{"arch": "convnext", "model": "multi-label image tagger", "dataset": "aerial photos of the United States (SatlasPretrain)", "train_examples": 203450, "image_size": 24, "crop_scale_min": 1, "horizontal_flip": true, "isotropic": true, "norm": "rmsnorm", "activation": "relu", "mlp_ratio": 6, "inner_norm": false, "patch_size": [2, 2], "layers": 6, "width": 160, "kernel_size": 7, "num_labels": 7, "init": "orthogonal", "residual_init": "zero_last", "optimizer": "adamw", "lr": 0.0011, "beta1": 0.9, "beta2": 0.98, "eps": 1e-06, "grad_clip": 1.0, "magnitude_pruning": 0.3, "steps": 40000, "batch_size": 128, "epochs": 25.2, "lr_schedule": "cosine", "final_lr_fraction": 0.05, "warmup_steps": 1200, "weight_decay": 0.04}
Rows from block 3 of a small multi-label image tagger, named by matrix and row number. Rows with one number belong to one neuron. Each number is 128 + 24 x the weight over its row's rms, rounded and kept within 0 to 255. All counts start at 0.
After each neuron's rows are labels from the 100 images, of 14976, where the neuron reaches its highest value: "top examples" is what is common among them. Only what is clearly more common there than usual is listed. The data: aerial photos of the United States (SatlasPretrain). In brackets: how many of the 100.
# fc1: MLP up (model.blocks.3.mlp.fc1.weight, 960x160), inputs 80-159
# fc2: MLP down (model.blocks.3.mlp.fc2.weight, 160x960, transposed), outputs 80-159

fc1.495 [122 128 152 135 128 162 117 130 128 128 114 128 199 128 155 135 165 128 157 148 128 148 133 101 128 128 136 142  95 128 128 149 128 128 128 162 134 120 103 132 128 144 128 130  91 166 101 136 128 162  69 128 109 115 151 105 128 166 170 128 128  60 153 119  92 128 137 153 130 120 125 124  99  83 110 156 149 128 144 107]
fc2.495 [176 167  96 128 141 113 128  95 140 113 128 128 149 127 155 128 128 128 133 128 113 113 128 127 186 137 123 128  85 124 123 124 128 146 137 128 106 128 128 115 127 173 186 128 128 143  89 128 128 140 101 128 108 137 187 128 145 131 152 128 128 141  90 101 117 128 128 160 101 128 172 157 128 128 127  90 146 128  83 128]
top examples: building (78)

fc1.245 [ 90 168 128 139 115 128 141 128 128 117 145 128 133 128 158 135 165 133 128 128 114  91 156  74 128  94 128 185 121 129 110 132  86 128 125 130 165 128 106 128 128 128 128 171 142  87 128 150 182 147 111 129 115 134 100 179 167  92 127 103 192 170 127 128 146 120 154 140 128 128 129  89 127 157 119  90 149 147  82 114]
fc2.245 [128 153 164 128  95 102 128 135 128 117 155 128 104 135 110 128 181 106 134 161 128 128 161 131 152 128  72 128 128 171  86  87 145 141 128 170 128 130  63 128 156 149 161 111 118 128  96  92 128 149 128 144 128 128 106 123  87  99 128 112 106 128 152 128 128 145 115 172 109  93 142 131 150 170 104 161  80 152 128 105]
top examples: building (96)

fc1.342 [128 128 128 130 128  97 120 107 128 146 164 137 108 128 120 128 110 110 128 154 141 114  95 139 128 133 146 128 102 130 149 124  89  95 115  64 135 112 101 128 131 118  95 231 146 130 145 138 128 128 128 120 148 128 182 128 117  67 154 121 128 108 141  98 139 113  67 133  86 155 128 143 141 154 128 128 128 121 128 106]
fc2.342 [113 128  91 128 154 128 148  82 132 127  91 133 159 136 124 128 114 121 152 128 128 128 112 128 183 170 116  81 128 164  99 128 116 116 149 109 152 128 112 128 183 135 106 133 167  98 128 132 187 135 109 163 171 173 152 128 128 123  83 128 105  95  80 177 128 128 119 151 149 128 114 119 128 128 120 143 128 117 147 122]
top examples: crop field (37)

fc1.60 [159 109 128 128 136 103 128 128  95 128 122 189 128 151 128 128 133  74 139 109 149  98 137 130 128 121 128 128  89 101  89 125 109 143 128 154 128 128  99 105 116 128 128 108 128 124 151 203 120 128  80 172 131 112 138 128 128 131 147 128 101 149  91  94 128 128 153 102 168 128 128 118 128 128 160 188  53 153 128 140]
fc2.60 [134 150 115 128 128 128 111 128 105 117 128 109 144 143 128 105 150  99 107 128 128 147 128 170 152 119 128  98 128 107 136 128 101 128 128 164 137 144 117 170 162 116 128 131 128 128 105  98 128  82 137 176 128  93  99 123 128 158  82 104 134 128 141 142 143 157 128 152 128 128 128 158 110 155 128 147 155 164 100 108]
top examples: crop field (32)

fc1.664 [ 94 151 128 151  84 111 128 181 119 128 128 128 128 146 120 169 148 147 140 127 105 154 128 100 128  88 128 128 128 114 128 132 116 128 147 124 163 157 116 128 123  91  59 150 128 128 132 108 128 181 159 124 128 143 167 176  90 138 165 141 143 128 128 161 128 157 128 128 109 150 128 135 134 128  87 104  58 151  99  79]
fc2.664 [128 144 153 128 137 149 105 128 128 128 148 159 128 169 128 136 112 132 155 116 103  99 150 128 156 176 128  63 120 128 125 128 137 169 106 128  98  94 185 140  79 156 120 131 159 133 128 128 128  80 123 112 128 158 108 109 142  87 128 122 128 128 128 128 128  91 114 109 183 146 129 105 128 128 168 128 143  84 165 141]
top examples: building (67)

fc1.594 [118 127 114 128 139 156 128 128 103 128 128 128  50 160 177 127  91 132 128  75 118 128 128  90 137 134 132  88 158 111 128 121 128 100 103 188 158 128 110 107 128 125 186  81  78 155 121 146 140 128  81 128 136 128 153 117 156 136  93 139 109 210 102 128 135 128 249 128 166 141 127 101 151 120 145 128 128 155 162 128]
fc2.594 [143 128 122 143 113 128 153  80 127 128 155 151 128  92 116 128 128 134 148 154 167 128  74 128 128 135 128 108 156 173  88 104 128 128 166 128 143 140 128  92 145 128 107 128 152 104 157 136 153 142 128 112 134 136  89 137 171 128  98 124 113 121 116 192 127 143 111 156 143 121 128 188 141 128 100 128 128 128 164 108]
top examples: crop field (43)

fc1.128 [128  78 140 139 119 128 128  72 128 156 124 127 128 150 158 141 121 134 110 128 136 128  90 109 156 124 133 153 105 147 128 119  61  92  77 128  98 113 114 148 180 128 128 106 142 128 128 117  84 123 107 165 128 149 128 135 128 128 128 143  97 105 122 125  89 128 128 106 120 149 128  94 120 113 108 128 128 128  91 119]
fc2.128 [115 132 128 128 139 137 136 150 128 116 156 143 124 124 115 128 128 128 128 128  94 168 128  99 156 128 126  98 161 118 159 128 128  89 128 128 166 149 128 128 147 108 128 101 140 110  71 146 109 128 114 128 154 128 148 128  96 105 124  84 128 128 128 101 153 128  77 119 128 128 128 128 141 128 128  80 120 128 161 143]
top examples: building (80)

fc1.74 [100 164 143 184  83 141 128 152 128 128 128 112  85 145 149 149 157 175 138 128  73 128 162  89 106 128 128 152 118 130 109 128 111 128 128 136 107 128 103 128 139 128 128 172 128  77 114 116 128 148 118 128 120 128 118 169 154 109 128 109 163 142 136 130 128 145 128  95 113 151 128 167  95 128  93 123 128 147  98  93]
fc2.74 [143 135 136 110 109 128 116 128 117  82 152 128 140 145  49 161 133 207 120 128 137 128 128 163 136 131 101 100 131 173 170  82 142  86 143 109 128 128 123 160 129 128 150 138 128 128 141  91 135 128 177 150 121 113 105 125 100 105 126 140 128 128 128 107 128 124 122 128 128  93 100 113 112 153 128 108 135 128 171 132]
top examples: building (73)

fc1.666 [125 108 128 140 158 180 128 105 135 110 169 135 118 127 184  77  88 128  83 123 151 196 140 128 128 128 147 128 181 128 100  85 127 134 143 119 128 128 121 134 128  80 128 142 118 128 152 128 140 135 106 128 140 128 112 135 130 177 121 101 177 138 128 119  90 128 116 156 151 128 151 164 128 128 146 106 134 122 162 127]
fc2.666 [ 93 128 126 168 128  86 128 144 128 128 112 168 128 102 148 132 144  80 172 128 128 128 117 128 112 139 111 128 128 140  74 148 116 128 124 128 128 125 102 127 122 158 128 146 149 122 143 167 128 133 127 122 128 104 128 112 128 169 128 144  92 169 155 163 128 129 201  69 128 142  61 128 155 128 128 167 128 105 108 101]
top examples: building (96)

fc1.73 [ 92 202 175 128 128 128 140 136 128 110 128 164 168 128 168 108 174 118 128 128 128 147 143 128  69 128 144  82  98 141  98 101 128 150 112 130 128 141 139 127 161 125 128 100 128 128 128 139 128 144 128 103 135 128 128 138 138 110 147 128 128 128 155 113  76 147 102 128 129 151 124 128 128 141 140 152 128 120 109 129]
fc2.73 [175 128 128 128 128 128 130 128 128 124 128 103 117 171 164  77 128 113 151 189 128 128  83  82 128 138 111 113 103 150 141 107 128  77  89 119  99 128 109 134 109 128 128 137 144 124 129 146 166 148 128 128 128 128 151 133 107 136 128 158 128  83 124 102 128 148 146 155  88 128 173 117 155 128 119 162 128 120 110 107]
top examples: building (73)

fc1.618 [128 128 128 128 128 144 117 131 168 134 148 108 128 128 124 157 128 139 105  65 128 122 128 128  98 128 141 170 128 127  66 128 116  99  96 128 108 149  18 128 106 115  92 149 128 128 128 156 122 110 121 179 128 128 155 128 167 155 128 116 134 120 139 169 113 116 132 128 108 128 123 128 128 115 153 158 128 131 136 109]
fc2.618 [128 106  94 128 162 128  98 128 117  46 128 103 185  74 133  73 137 128 128 150 128 128 140 127 106 128 128 128  85 128 137 136 114  97 118 128  96 121 122  98 107 116  88  98  95 148 120 128 172 128 133 128 127 136 110 154 128 147 128 128 128 128 138 111 128 164 144 149  71 160 171 199 141 141 113 128 115 152 128 104]
top examples: crop field (53)

fc1.6 [ 98 128  84 128 166 167 128 128 157 105 133 145 150 128 156 157 128 138 128  86  96 107 128  74  80 145 113 149 129 148 128 146  94 128 132 163 134 134 111 161 152 172 146 128 135  76 128 140 128 148 120 165 140 136  86 164 139 128 139 128 110 110 137 128 123 162 160 125 128  92  76 128 128 102 117  93 126 100 139 119]
fc2.6 [107 150 152 128  91 128 128 128 125  92 204 128 128 151 101 118 125 137 131 112 141 171 128 128 129 128  99  94 156 128 128 103 152  72 112 139 157 128 128 166 160 117 187 128 118 168 128  95 133 137 126  91 125 128  88 115 128 100 150 128 137 125 128  91 129 135 128 127 110  94 147 167 115 112 100 128 128 128 165 112]
top examples: building (78)

fc1.715 [ 64 141 128 140 128 152 128 144 128 128 112 128 143 131 165 169 119 149 163  97 128  92 128  95  95 161 128 101 128 117 128 128  81 128 148 113 128 123 114 149 154 128 150 128 128 151 128 128 120 123 141 127 128 116  88 128 128  87 107 121 128 125 108 128 117 104 183 131  95 128 107 128 106 128  98  46 119 128 102 146]
fc2.715 [126 162 127 128 107 128 128 155  98 121 149 155 164 149 105 148 156 164 141 155 135 136 164 119 160 128 128  81 190 128 128 100 148  62 115 148 143 106 128 174 102 139 128  80 114 128 128 112 128 148 128 128 114 110 100 107  77  68 128 128 128 147 128 103 132 128 138 150  82  84 128 147 160 128  87 104 128 173 128 143]
top examples: building (87)

fc1.31 [128 109 128 150  95 124 128 128 132  78 129 191  92 126 104  84  81 123 132 119 102 224 128 125 147 113 128 128 128  91 131 146 128 102 128  82 128 152 113  97 133 128 146 113  91 122 118 146 131 108 149  94 154 107  92 104 128  97 135 132 145  94 128 132 128 102  91 107 170 116 128 153 110 128 126 128 109 128 120 134]
fc2.31 [ 83  77 125 142  86 146 128 128 128 167  95 128 113 143 128 128 128 161 128 128 118 128 128 128 115 128 128 128 125 190 128 110 138 108 128 128 174 131 128 152 128 128 110 107 137 128 142 109 142 163  88 104 106 128 128 128  95 128 123 128 128 113 148  74 202 148 132 128 158  99 112 149 124 128 128 145  82  87 135  92]
top examples: building (87)

fc1.90 [ 97  90 126 148 111 176 139  91  67 117 182 132  88 146 158 103 128 173  91 128  87 167 150 128 128 124 131  73 154 120 132 134 122  99 137 128 128  94 124 143 145 128  98 128 128 142 143 128 137 128 105 109 128 135 120 181 128 183 128 123 166 105 128 128 150 128 102 154 159  96 142 135 128 141 151 128 139 108 161 128]
fc2.90 [ 54 142 128 128 133 104 119 168 128 147 165 167 104 139 109 152 147 116 151  69 105 133 152 128 105 119 162 154 128 148  95 128 148  94  79 141 109 156  98 145 128 134 165 128 128 128 165 120 128 162  95  90 114 154  75  72 111  61 128 141 128 128 151 128 128 128 168 114 128 135 101 158 147  91 126 183 141 128 128  85]
top examples: building (81)

fc1.140 [106 128 163  99 146 143 181 177 130 126 120 159 117 128 176 133 104 123 133 130 176 114 128 128 128  85 128 108 128 107 128 172 128 128 115 150 157 149 116 128 128 128 144  88 193 128 132 147 139 130 128  81 128 128 115 125 121 116 128 123 124 140 128 150 128  88 103 154 128 128 120 170 163 128 141 132 113 142 126 107]
fc2.140 [128 128 128 159 105 128 128 148 128 125 117 158 203 123  96 146 128 176 178 128  79 128 128 136 128 146 136 109 128 128 128 128 128 128 175 178 173 128 128 103 151 147 128 130  95  86 128 145 119  93 128 140 144 156 155 120 129 128  79 128 128 154 123 128 128 102 115 133 153 128 115 128 128 142 136  97 103  88 128 128]
top examples: building (69)

fc1.653 [ 92 128 128 128 119 128 128 119 104  96 126 144 108 149 160 128 121 137 141 101 143 144 110 128 128  87 157 130 100 112 160 150  94  78  87 128 128 140 128 103 128 128 121 128 173 111 128 128 122 128 128 147 150 110 127 155 112  82 100 166 114 128 145 128  59 138 150 144 105  92 131 178 119 170 128 128  83 154 156 128]
fc2.653 [108 184 104 128 128 128 140 129 128 103 120  94 109 128 128 128 163  83 128 109 128 198  84 128  94 128 128 128 128 117 162 128 117 128 143 169 128 148 128 100  53 135 127 128 128 111 156 128 128 140 140 107  64 114 128 128 110  67 132 128 128 166 105 128 128 128 185 134 150 153 128 130 101 128 172  93 128 128 128 111]
top examples: building (78)

fc1.91 [128 171 174 128 125 126 144  87  84 132 128 128 128 163 128 128 151 128  94 144 128 178 128 128  88 128 143  88 128 144 128 128 140  96 128 178 148 138 128 117 128 187 171 128 153 128 128 157 113 128 128 128 194  83 121 126 128  80 161 149 128 128 143  94 128 128  98 112 106 103  96 185 138 128 199 151  98 104 129 128]
fc2.91 [133 101 128 159 125 137 128 128 157 117 163 128  95 158 170  78 135 114 166 120 168 128  83 104 181 150 128 128 105 183 128 128 169 128 128 159 127 138 114 128  90 162 121  95 145 128  93 119 128 132 128 112  69 143 128  99 128 103 113 144  98 135 149 112 143 136 128  99  90 141 179 169 126 113 161 123 154 170 108 136]
top examples: building (81)

fc1.110 [138 148 113 103 158 128 128 128 128  73 106 179 104 166  90 128 108 105 140  95 104 128 128 128 159 128 139 203 128 109 143 103  92  96 128 128 128 128 130 128 138 110 106 128 128 128 159 132 128 133  85 132 117 134  94 146 128 106 128 171  97 119 130  82 200 163 105 106 177 128 150  83 124 144 127  99 114 198 161 113]
fc2.110 [ 89 168 128 178 116  93 164 144 122 128 142 143  82 128 116 138 128  84 120 128 162 119 116 117 126 117  96 147 128 179 114 100 128 122 160 168 128 146 116 186 149 122 128  98 155 128 128 122 147 154 171 106  93 110 120 104 157  87 125 151 109  90 143 163 128 144 154 143  73 105 149 161 128 122 106 160  72 128 141  99]
top examples: building (86)

fc1.394 [ 93 118 128 164 114 128 111 128 119  99 128 154 158 107 112 141 100 117  57 162 115 185 123 128  95 128 109 128 145 128 123 145 139 157 115 128 119 115 102 115 153 128 165 128 155  77 145 157 136 148 128  85 119 175 137 180 128 128 128  97  67 128 148 139 163 153 128 107 133 151 121 128 128 128 128 144 128 170 128 105]
fc2.394 [ 80 107 102 128 128 102 163 128 108 151 144 153 128 159 145 143 145  93 153 128 128 109  90 128 111 128 118 163 149 128  90 128  93 149 128 156 148 128  84 128 128 137 111 134 169  68 131 122 147 145 104 132 115  97 133 123 128 125 128 168 128 128 174 128 159 161 128 128 178 142 145 136  97 105 128 153  94  86 135  90]
top examples: building (79)

fc1.124 [ 84 156 212 127 133 170 125 158 116 139 127 155 169 142 129 128 128 128  78 142 148 186 122 128 113 161 133 128  92 103  84 116 126 119 121 128 105 128 128 112 128 128 205 143 108 124 123 154 113 166 126 128 128 136 158 120 111 155 128 128  96 164 128 112 128 131 141 128 145 156 180 132 107 128  92 155 114 152 128 109]
fc2.124 [109 158  96 128 139 142 138  89 158  96 167 145 109 143 133  99 171 103 149 128 128 141 128 122 115 140 162 114 128 143 106 125 144 128 121 128 102 113 140  59  86 152 128 142 128 128 171 138 178 161 128 100  84 128 160 135 154 124 100 170 128 128 157  85 153 141 163 187 115 180 122 106 128  94 144 144 120 128 128 115]
top examples: building (68)

fc1.442 [148  80 128 128 128 151 128 128 161 128 150 149  96 140 120 128  83 128  65  86 128 170 128 117 136 164 149 145 114 128 128 128 143 107 128 114 128 128 131 128 122  66 128 128 128 128 138 126 151 145 106 145 157 130 152 128 146 192 165 128 128 128 126 128 145 103 160 179 145 153 177 125  98 121 113 140 128 128 178 121]
fc2.442 [101 128 139 134  78 128 144 104 107  80 120 142 128 128 182 136 146 128 166 128 112 128 142 128 114 128 139  91  89 142 141 156 147 140 131 138 120 128 142 105  73 128 128 147 128 128 164 127 121 137 129 128 125 129 128 121 121 128 128 161  88 152 164 128 128 122 135  44 140 150  83 128 151 128 151 136 136 116  74 107]
top examples: building (85)

fc1.208 [128 148 128 117 166 168 150 128 168  94 146 163 128 128  96 151 128 112 148 128  99 100 162  74 128  88 126 163  92 145 128 128 114  81 136 104 128 146 128 128 129  88 128 128 140 130 128 160 176 133 128 128 131 162 128 185 114  81 149 128 128 128 135 160 175 191 159 128 108 113 156 131  92 128  94 100 128 144 128 126]
fc2.208 [108 142 128 148 128 148 128 128 132  78 169 169 128 128 128 128 158 167 128 128 101 168 117 132 128 150 128 121 105 152  81 142 128 102  99 156 102 123  67 152 109 163 128 117 128 128 139  88 128 172 117 123 119 141 128  71 105 112 112 110  88 128 159 128 124 128 128 149 113 140 145 151 128 117 154 141 102 147 128  86]
top examples: building (82)

fc1.605 [113  71 128 122 132 101 128 177 168  90 135 163 130 128 101 137 122 128 115 169 169 150  85 125 135 106 128 151 128 106 117 140  88  86 128 118 128 153 128 120 142 108  83 119 177 102 117 128 128 150 108 130 130 128 155 156 128 164 128 202 137 143 149 123 128 171 108 122 112 128 151 128 103 152 132 169 120 140 126 111]
fc2.605 [151 124 109 145  84 108 126 160  84  76 128 109 128 118 128 169 186 145 119 123 122 128 128 193 167 128 132 100 128 128 138 128  80 126 125 163 139 185 164 129 128 128 156  97 129  52 114 126 128 128 132 128 128 118  71 167 128 117 147  82 128 158 128 128 163 128 128 145  78 116 136 128 150 181 168 109  72 128 128 144]
top examples: building (70)

fc1.253 [128 108 154 102  83 135 128 128 128 115 112 141 146 176 128 101 128  89 116 128 128 136 123 105 119 136  99 188 148  90 154 128  99 113 109 199 152 143 121 128 138 133 109 121 127 141 122 150 139 128 128 128 138 128 136 108 115 199 116 166  92  99 120 128 114 118 105  71 135 106 116 128 128  97  97  93 102 128 147 138]
fc2.253 [ 83 106 132 128 128 128 128 128 143 125 197 141 128 128 136  89 128 125 128 128 130 128 128 126 164 107 128 128 127 137 128 152 113 103  98 164 107 124 110 147 128 128 107 133  78 161 128 113 128 159 128 112  62 125  78 109 124 128 128  78 128  67 152  99 114 128 128  85 129 100 158 128 128 114 128 119 139 128 128  95]
top examples: building (87)

fc1.546 [128 155 121 111  83 128 152 114 128 136 128 128 128 113 133 128 109 128 128 145 109 118 128 112 183 106 139 128 128  66 118 148 102  87 128 111 128 103 124 120 128  84 174 128 128 117 128 126 145 128  85 121 108 123 151  89 127 126 148 132 138 135 128  85 139 128 119 149 126 103 117 128 124 123 128 129 119 162 128 113]
fc2.546 [148 114 149 148  95 128 127 122 120  90 124  89 161 113 138 147 158 138 120 172 128  99 128 125 160 126 128  99 109 128 135  58 112  87 138 128 132 164  85 112 111  91 128  98 128  90 128 117 104 131  91 177 128 128 106 173 101 128 128 134 124 128 166 128 121 128 123 140 125 128 147 128  86 168 128  99 128 136 121 122]
top examples: building (84); parking lot (25)

fc1.741 [128 138 178 128 152 163 124 128 158 128 128 128 128 164 118 128  96 128  98 128 128 128 128  81  87 138 169 161  87 128 128 145  93 128 125 120 125 128  97 128 175 128 128 117 166 121 137 106 128 138  91 138 119 128  65  99 120 128 140 128 128 130 100 128 128 160 109 128 151 101 145 176  95 128 128 128  44 111 128 128]
fc2.741 [176 128 121 128 141 110 114 128 128 128 128 128 131 129 140 128 167  92 170 128 110 128 147 100 134 128 102 128 111 128  83 128  94 182 177 161 104 156 128 122 128 190 128 182 122 119  90 128 114 128 128 113 128 128 162 128 198 128  88 130  64  74 117 107 128 101 128 128 133 119 170  75 133 132 128 100 122 140 134 128]
top examples: building (78)

fc1.649 [157 147 103 125 139 128 109 143  95 128 128 172 118 140 152 128 128 124 133  96 128 133 137 117 125 137 152 128 128 142 149 131 105 164  84 128 177 172 122 140 210 115 128  82 163 154 168 230 128 128 128 124 138  95 128 157 128 138 103 128  91 174 116 127 133 128 179 141 172 150 128 128 106 128 128 128  96 142 137 119]
fc2.649 [128 152 122 130 117 104 170 115 121 110 108 104 116 128 165 111 134 120 117 125 128 128 168 159 130  94 160 158 131 128 109 128 128  96 160  90 111 148 128 105 121 146  94 128 137  96 131 128 128  92 107 157 170 128 124 128 128 122 106 112  86 128 150 155 127 137 128 147 174 153 155 128 117 121  73  94 128 108 128 110]
top examples: crop field (39)