{"arch": "convnext", "mlp_ratio": 6, "patch_size": [2, 2], "width": 160, "num_labels": 7, "residual_init": "zero_last", "optimizer": "adamw", "beta1": 0.9, "beta2": 0.98, "eps": 1e-06, "magnitude_pruning": 0.3, "batch_size": 128, "lr_schedule": "cosine", "weight_decay": 0.04}
Rows from block 2 of a small multi-label image tagger, named by matrix and row number. Rows with one number belong to one neuron. Each number is 128 + 32 x the weight over its row's rms, rounded and kept within 0 to 255. All counts start at 0.
Before each neuron's rows are labels from the 100 images, of 14976, where the neuron reaches its highest value: "peak on" is the class under the peak; "colour at peak" is the nearest of a few named colours to the mean colour under the peak. Only what is clearly more common there than usual is listed. The data: aerial photos of the United States (SatlasPretrain). In brackets: how many of the 100, against the usual share in percent.
# fc1: MLP up (model.blocks.2.mlp.fc1.weight, 960x160), inputs 0-79
# fc2: MLP down (model.blocks.2.mlp.fc2.weight, 160x960, transposed), outputs 0-79

peak on: building (25 vs 3.4)
colour at peak: grey (86 vs 54.8)
fc1.373 [128 128 166 123  87 128 128 128 101 128  81 128 120 128  96 141 128 225 128  81  96 164 131  88 107  31  72 102 164 177 125  42 106 101 128 128 163 105 128 131 141 176 128 101 109 164 145 114 128 115 171 128 162 128 128 128 105 107 167 128  99  80 128 201 182 128 148 117 115 128  94  83  96 128 175 124 102 126  80 184]
fc2.373 [128 102 197  69  94 159 100 128 190 128 193 162  97 135 128 128 100 157 128 127  88 113 128  90 128 149 143 133 179  65 128 102  92  93 143 128  46 132 128 100  97 116 163 128 128 130 128 128 128 138 165 139 128  61 138 128 128 114 128 138 128  67  86 128 114 128  79 128 170 138 152 114 158  70 128  90 128 248 111 150]

peak on: crop field (27 vs 6.7)
colour at peak: grey (88 vs 54.8)
fc1.636 [128 128 128 128 128 141  85 128 128 128 176  61  82 135  93 128  86 135 105 128 165 128 128 107 128 128 128 128 104 158 128 133 128 128 140 110 131  65 124 161 128 172 128 128 128 129 137 128 128  68 168   0 150 128 128 128 128 191 128 128 128 128 128 148 128 123 128 170 137 169 128 128 128 149  76 128 128  88  70 158]
fc2.636 [128 128 128 128  98 173 156 136  84 143 167 135 150 191 149 190 165 165 128 125 128  72 146 171 182 133 161 128 129 160 105 128  89 155 128  90 107  91 145 128  94 101 159 128  86  69  96 121 128 128 159 172 128  29 139 116 172 128 113 128 142 128 125 121 107 203 116  72 152  75  95 111 128 100 128 122 125 203 144 129]

peak on: building (44 vs 3.4)
colour at peak: grey (88 vs 54.8)
fc1.425 [128 128 128 116 156 128 128 255 128 128  33  63 128 128 128 177 152 209 151 154 128 128 152 128 129  37 128  58 128 128 155  80 157 128 184 178 143  68 128 168 185 125 128  58 109 128 137  58 128 128 128 128  67 128 128 128 163 114 128 128 128 128 128 128 128 128  42 128 128 100 128 128 206 128 128 128 128  87 128 173]
fc2.425 [128 128 128 128 128 128 128 128  43 128 198 161  51 128 128 190 128 128 128 128 128 128 128 128 213 199 128  25 128  51 255 128 128 128 128  88 128 128  40 128 128 128 128  76 128 128 128 128 128 128 128 128 128 128 128 128 128 128 128 128 128 128 128 128 128 128 128 128 128 128 128 128 112   2  58 128  75 162 128  36]

peak on: building (43 vs 3.4)
colour at peak: grey (87 vs 54.8)
fc1.237 [135  90  76 128 158  70 128 135 144 141 125  97 128 170 128 128 117  81 128 158 126  95 168 157 128  83  84  54 140 146 161  95 140 128 122 108 115 149 128 109 199 128 128  63 169 128 131 128 209 105 143 114 128  88 154  83 142 139 193 128 113  44 116 160 116 163 134 169 105 154  83 180 138 128 128 128 136 123  96 128]
fc2.237 [108 194 187  18 116 128 197 160 176 107 128  95 128 122  85 128  79 128 144  87 129  81  74 156 130 128 101 116 121 145 177 104 128  45 128 128 148 128 127 104 170 194 128 128 128 195 128 128  91 143 128  76 128 114 147 159 128 186 154 128 175 163 128 118 138 142 163 171 147 128  94 170  98 128 140 128 128 133 179 128]

peak on: building (47 vs 3.4)
colour at peak: grey (85 vs 54.8)
fc1.602 [128 128 163 128 107 128  97 182  79  92 150 121 173 162 128 128 128 174 128  71 128 111 214  77  89 128  98 150 128 128 177  95 128  97 172 115 128 128 128 169 106 140 147 128 128 175 128  72 128 138  78 114 128  63 128  83 156 171 128 113  92 128  93 161 156 144 128 190 123  89 107 128 169 141 183 102 128  78 106 128]
fc2.602 [ 93 128 175 100 126 122  59 128 193 128 177 135 169 128 128 128 163 128 128 129 111  92 129  67 168 129 220 128 117  77  95 112  88 128 188 128  63 118 126 128  72 128 181 128 129 118 166  96 131 124  93 111 231  85 128 150 128 111 128 100  81  70 109  71 161 128  97 126 106 118  64 119 128  98 133 141 111 128 128 193]

peak on: building (60 vs 3.4)
colour at peak: pink (36 vs 4.6)
fc1.572 [160 128  65 205 125 128 125 169 100 128 128 144 128 128 139 111  80 128 140 173 128  77 155  83 128 108  79 128 131 128 131  89 186  66 100  39 128 109 191  86 128 174 184  34 172 128 128 112 148 128 171 107 153 116 152 103  93 165 128 102 136 128 128 194 128 152 167 131  73  85 128 184 128 143 156 106 128 104  78 117]
fc2.572 [120 132 181  35 113  84 157 128 187 128  82 129  73 162 101 128 121 101 128  57 123 138 149 120 161 143 129 132 128 128 128  49 120 137 128 126 128 170 209  89 146  79 128 149 128  70 135 149 128 128 174 117 147 128 164 128 128  77 156  81  90 145 128  33 128 128 137 156 166 128 128  70 119 171 109 164 119 154  87 158]

peak on: crop field (33 vs 6.7)
colour at peak: grey (92 vs 54.8)
fc1.333 [128 180 105 138 211 219  98 181 128 121 128 128 123 128 115 166 128 164  84 153 128 154 169 169  85 127 157 198 128 170 128 128 128 128 141 128 128 150 127 164 114 108 133  60 128 149 128 128  89 113 193  68 137 127 152 168 142 144 164 128 166 159 101 147 157 128 139 118 115 128 128 175 169 142 170  59 116 125  90 171]
fc2.333 [128 128 116  83  99 157 207 128 170 157 163 128 104 195 131 151  84 125 109  81  72 128 166 206 137 128 128 128 128 195  83 106 157 128 128 128 128 128 169 109 104 128  94 139 128 137 128 127 160  88 113 128 170  91 183 128 128 128 172  99 124 146 150 100 128 202  82  82 128 118 165  62 146  56 131 128 209 174 128 150]

peak on: building (29 vs 3.4)
colour at peak: grey (83 vs 54.8)
fc1.609 [ 92 105 128 128 137 159 128 110  91 116  68 116 150 173 148 128 118 141  69  85 158 101 134 100 128  88 109 128 189 128 199 103 174 128 188  57 152 137 128 115 101 128 128 155  85 133 129  53  97  85  65 108  70  84 128 106 146 136 128 128 108 156  44 164 106 146  53 149 128 143 177 223 128 111 128 111 136  78 128 141]
fc2.609 [128 163 138 128  97 145 130  93 128 128 128  67 105 128 150 141 100 128 128 195  61  69 147 157 179 128 128 194 107 128 128 128 155  68 155  76  86 128 113 128 128 160 113 128 116 128 128 128 128  94 113  89 127 128 128 180  94 128 128  93 130 128 124 128 141 157 139 128 147 128 128 150  99 127 128 204 128  85 159 137]

peak on: building (35 vs 3.4)
colour at peak: grey (86 vs 54.8)
fc1.646 [100 128 128 221 110 125 185 155 128 128 128  99 193 128 128 121 108  96 106 131 182 174 155 128 128 109 149  63 149 128 126 113  66 143 129 128 128 162 236 117 110 151 128 140 167 211 128 110 155  87 169 145 157 128 128  70 146  77 126 126 136  78 128 128 119 128 128 128  85 128 181 128 113 120 103 151 180 122 106  85]
fc2.646 [117  82 173  95 139  51 162 128 122 128 157 105 138 128 128 183 149 128 118 128 128 165 179 128 129 110 128 166 154 159  71 143 100  94 128 128 128 128 143 170 150  95 131 128 128 128 194 128  96 128 154  47 113 139  99 167 184 141 113 146 128  84  63 114  75 164 166 128  49 128 138 110 180 211 128 128 145 128 110 202]

peak on: building (54 vs 3.4)
colour at peak: grey (83 vs 54.8)
fc1.363 [128  98 159 142  93 153 137 128  57 128 163 114 183 128 133 124  62 146  73  86 142 100 174 167 153  57  53 194 113 128 146  94 202 134 128 150 128  69 128 128 100 142 129  88 128 182 128  99 128 131 142 115 120 101 166  77 157 160 161 128 128  78  94 128 103 151  97 161  87 128 122 128 153 164 168 100 128  85  88 128]
fc2.363 [ 88 175 221  57 128 128 128  91 151 128 178 123 136 128 128 189 128 128 164 125 145 128 135  60 115 140 180 128 117  72 113  82 128 128 167 100  62 128 139 143  83 102 136  99 128  88 145  49  77  94 109 123 205 128 134 128 128  77 121 114 128  71 128  50 155 128 128 153 142 128 167 128 149 111 128 190 106 181 100 136]

peak on: building (65 vs 3.4)
colour at peak: grey (88 vs 54.8)
fc1.376 [128 138 148 233 128 128 128 201  52 145  56 128 117 128 115 168  84 128  82 121  61 104 186 115 128 118  58  21 128 128 162 101 135 166  91 128 115 128 146 115 158 105 169 114 128 128 128  79 191 115 128 112 158 118 144  86 145  96 128 160 119 128 122 150 165 128 128 155  68 128 160 128 180  79 128 128 106 110  67  92]
fc2.376 [100 128 173  87  97  84 149 233 126 128 128 111 189 128 128 133 138 125 138  81 128 131 133  84 179 128  67 175 128 128  96 128 216 101 203 128 128 128 117 128 133 128 128 134 128 128 167 128 116 128 128  89 128  47 122 152  84 128 122 197 128 118 105 128 128 137 192 128 128 184 128  94  92 127 128 140 128 128 128 159]

peak on: building (40 vs 3.4)
colour at peak: grey (92 vs 54.8)
fc1.0 [123  88 197 196  85 128 169 150 164 142  54 141 128 126  82 184 179 145 182  79  92 111  93 128 126 128  94 156 165 109 231  75 114 128 160 128 181 128 199 128 150 179 128 106 128 144 113  87 171 128 128 121 128 149 128 128 124 128 128 128 120  91  96 133 158 128 145 159 128 188 128 164 128  82 128  90 134 117 108 133]
fc2.0 [185  97 128 128 141 128 128 168 128 128 187 171 128  74 192 128 128 139 128  93 200 108 119 125 128 134 128 109 143 101 119 128 126 130 128 148  60 128  87 128 104 128 187 128 128 142  78 151 164  94 128 175 122  79 144 112 144 128 128 128 158 174 128 175 128 117 128 128 128 107 128 182 197 111 148  99  92 187 168  85]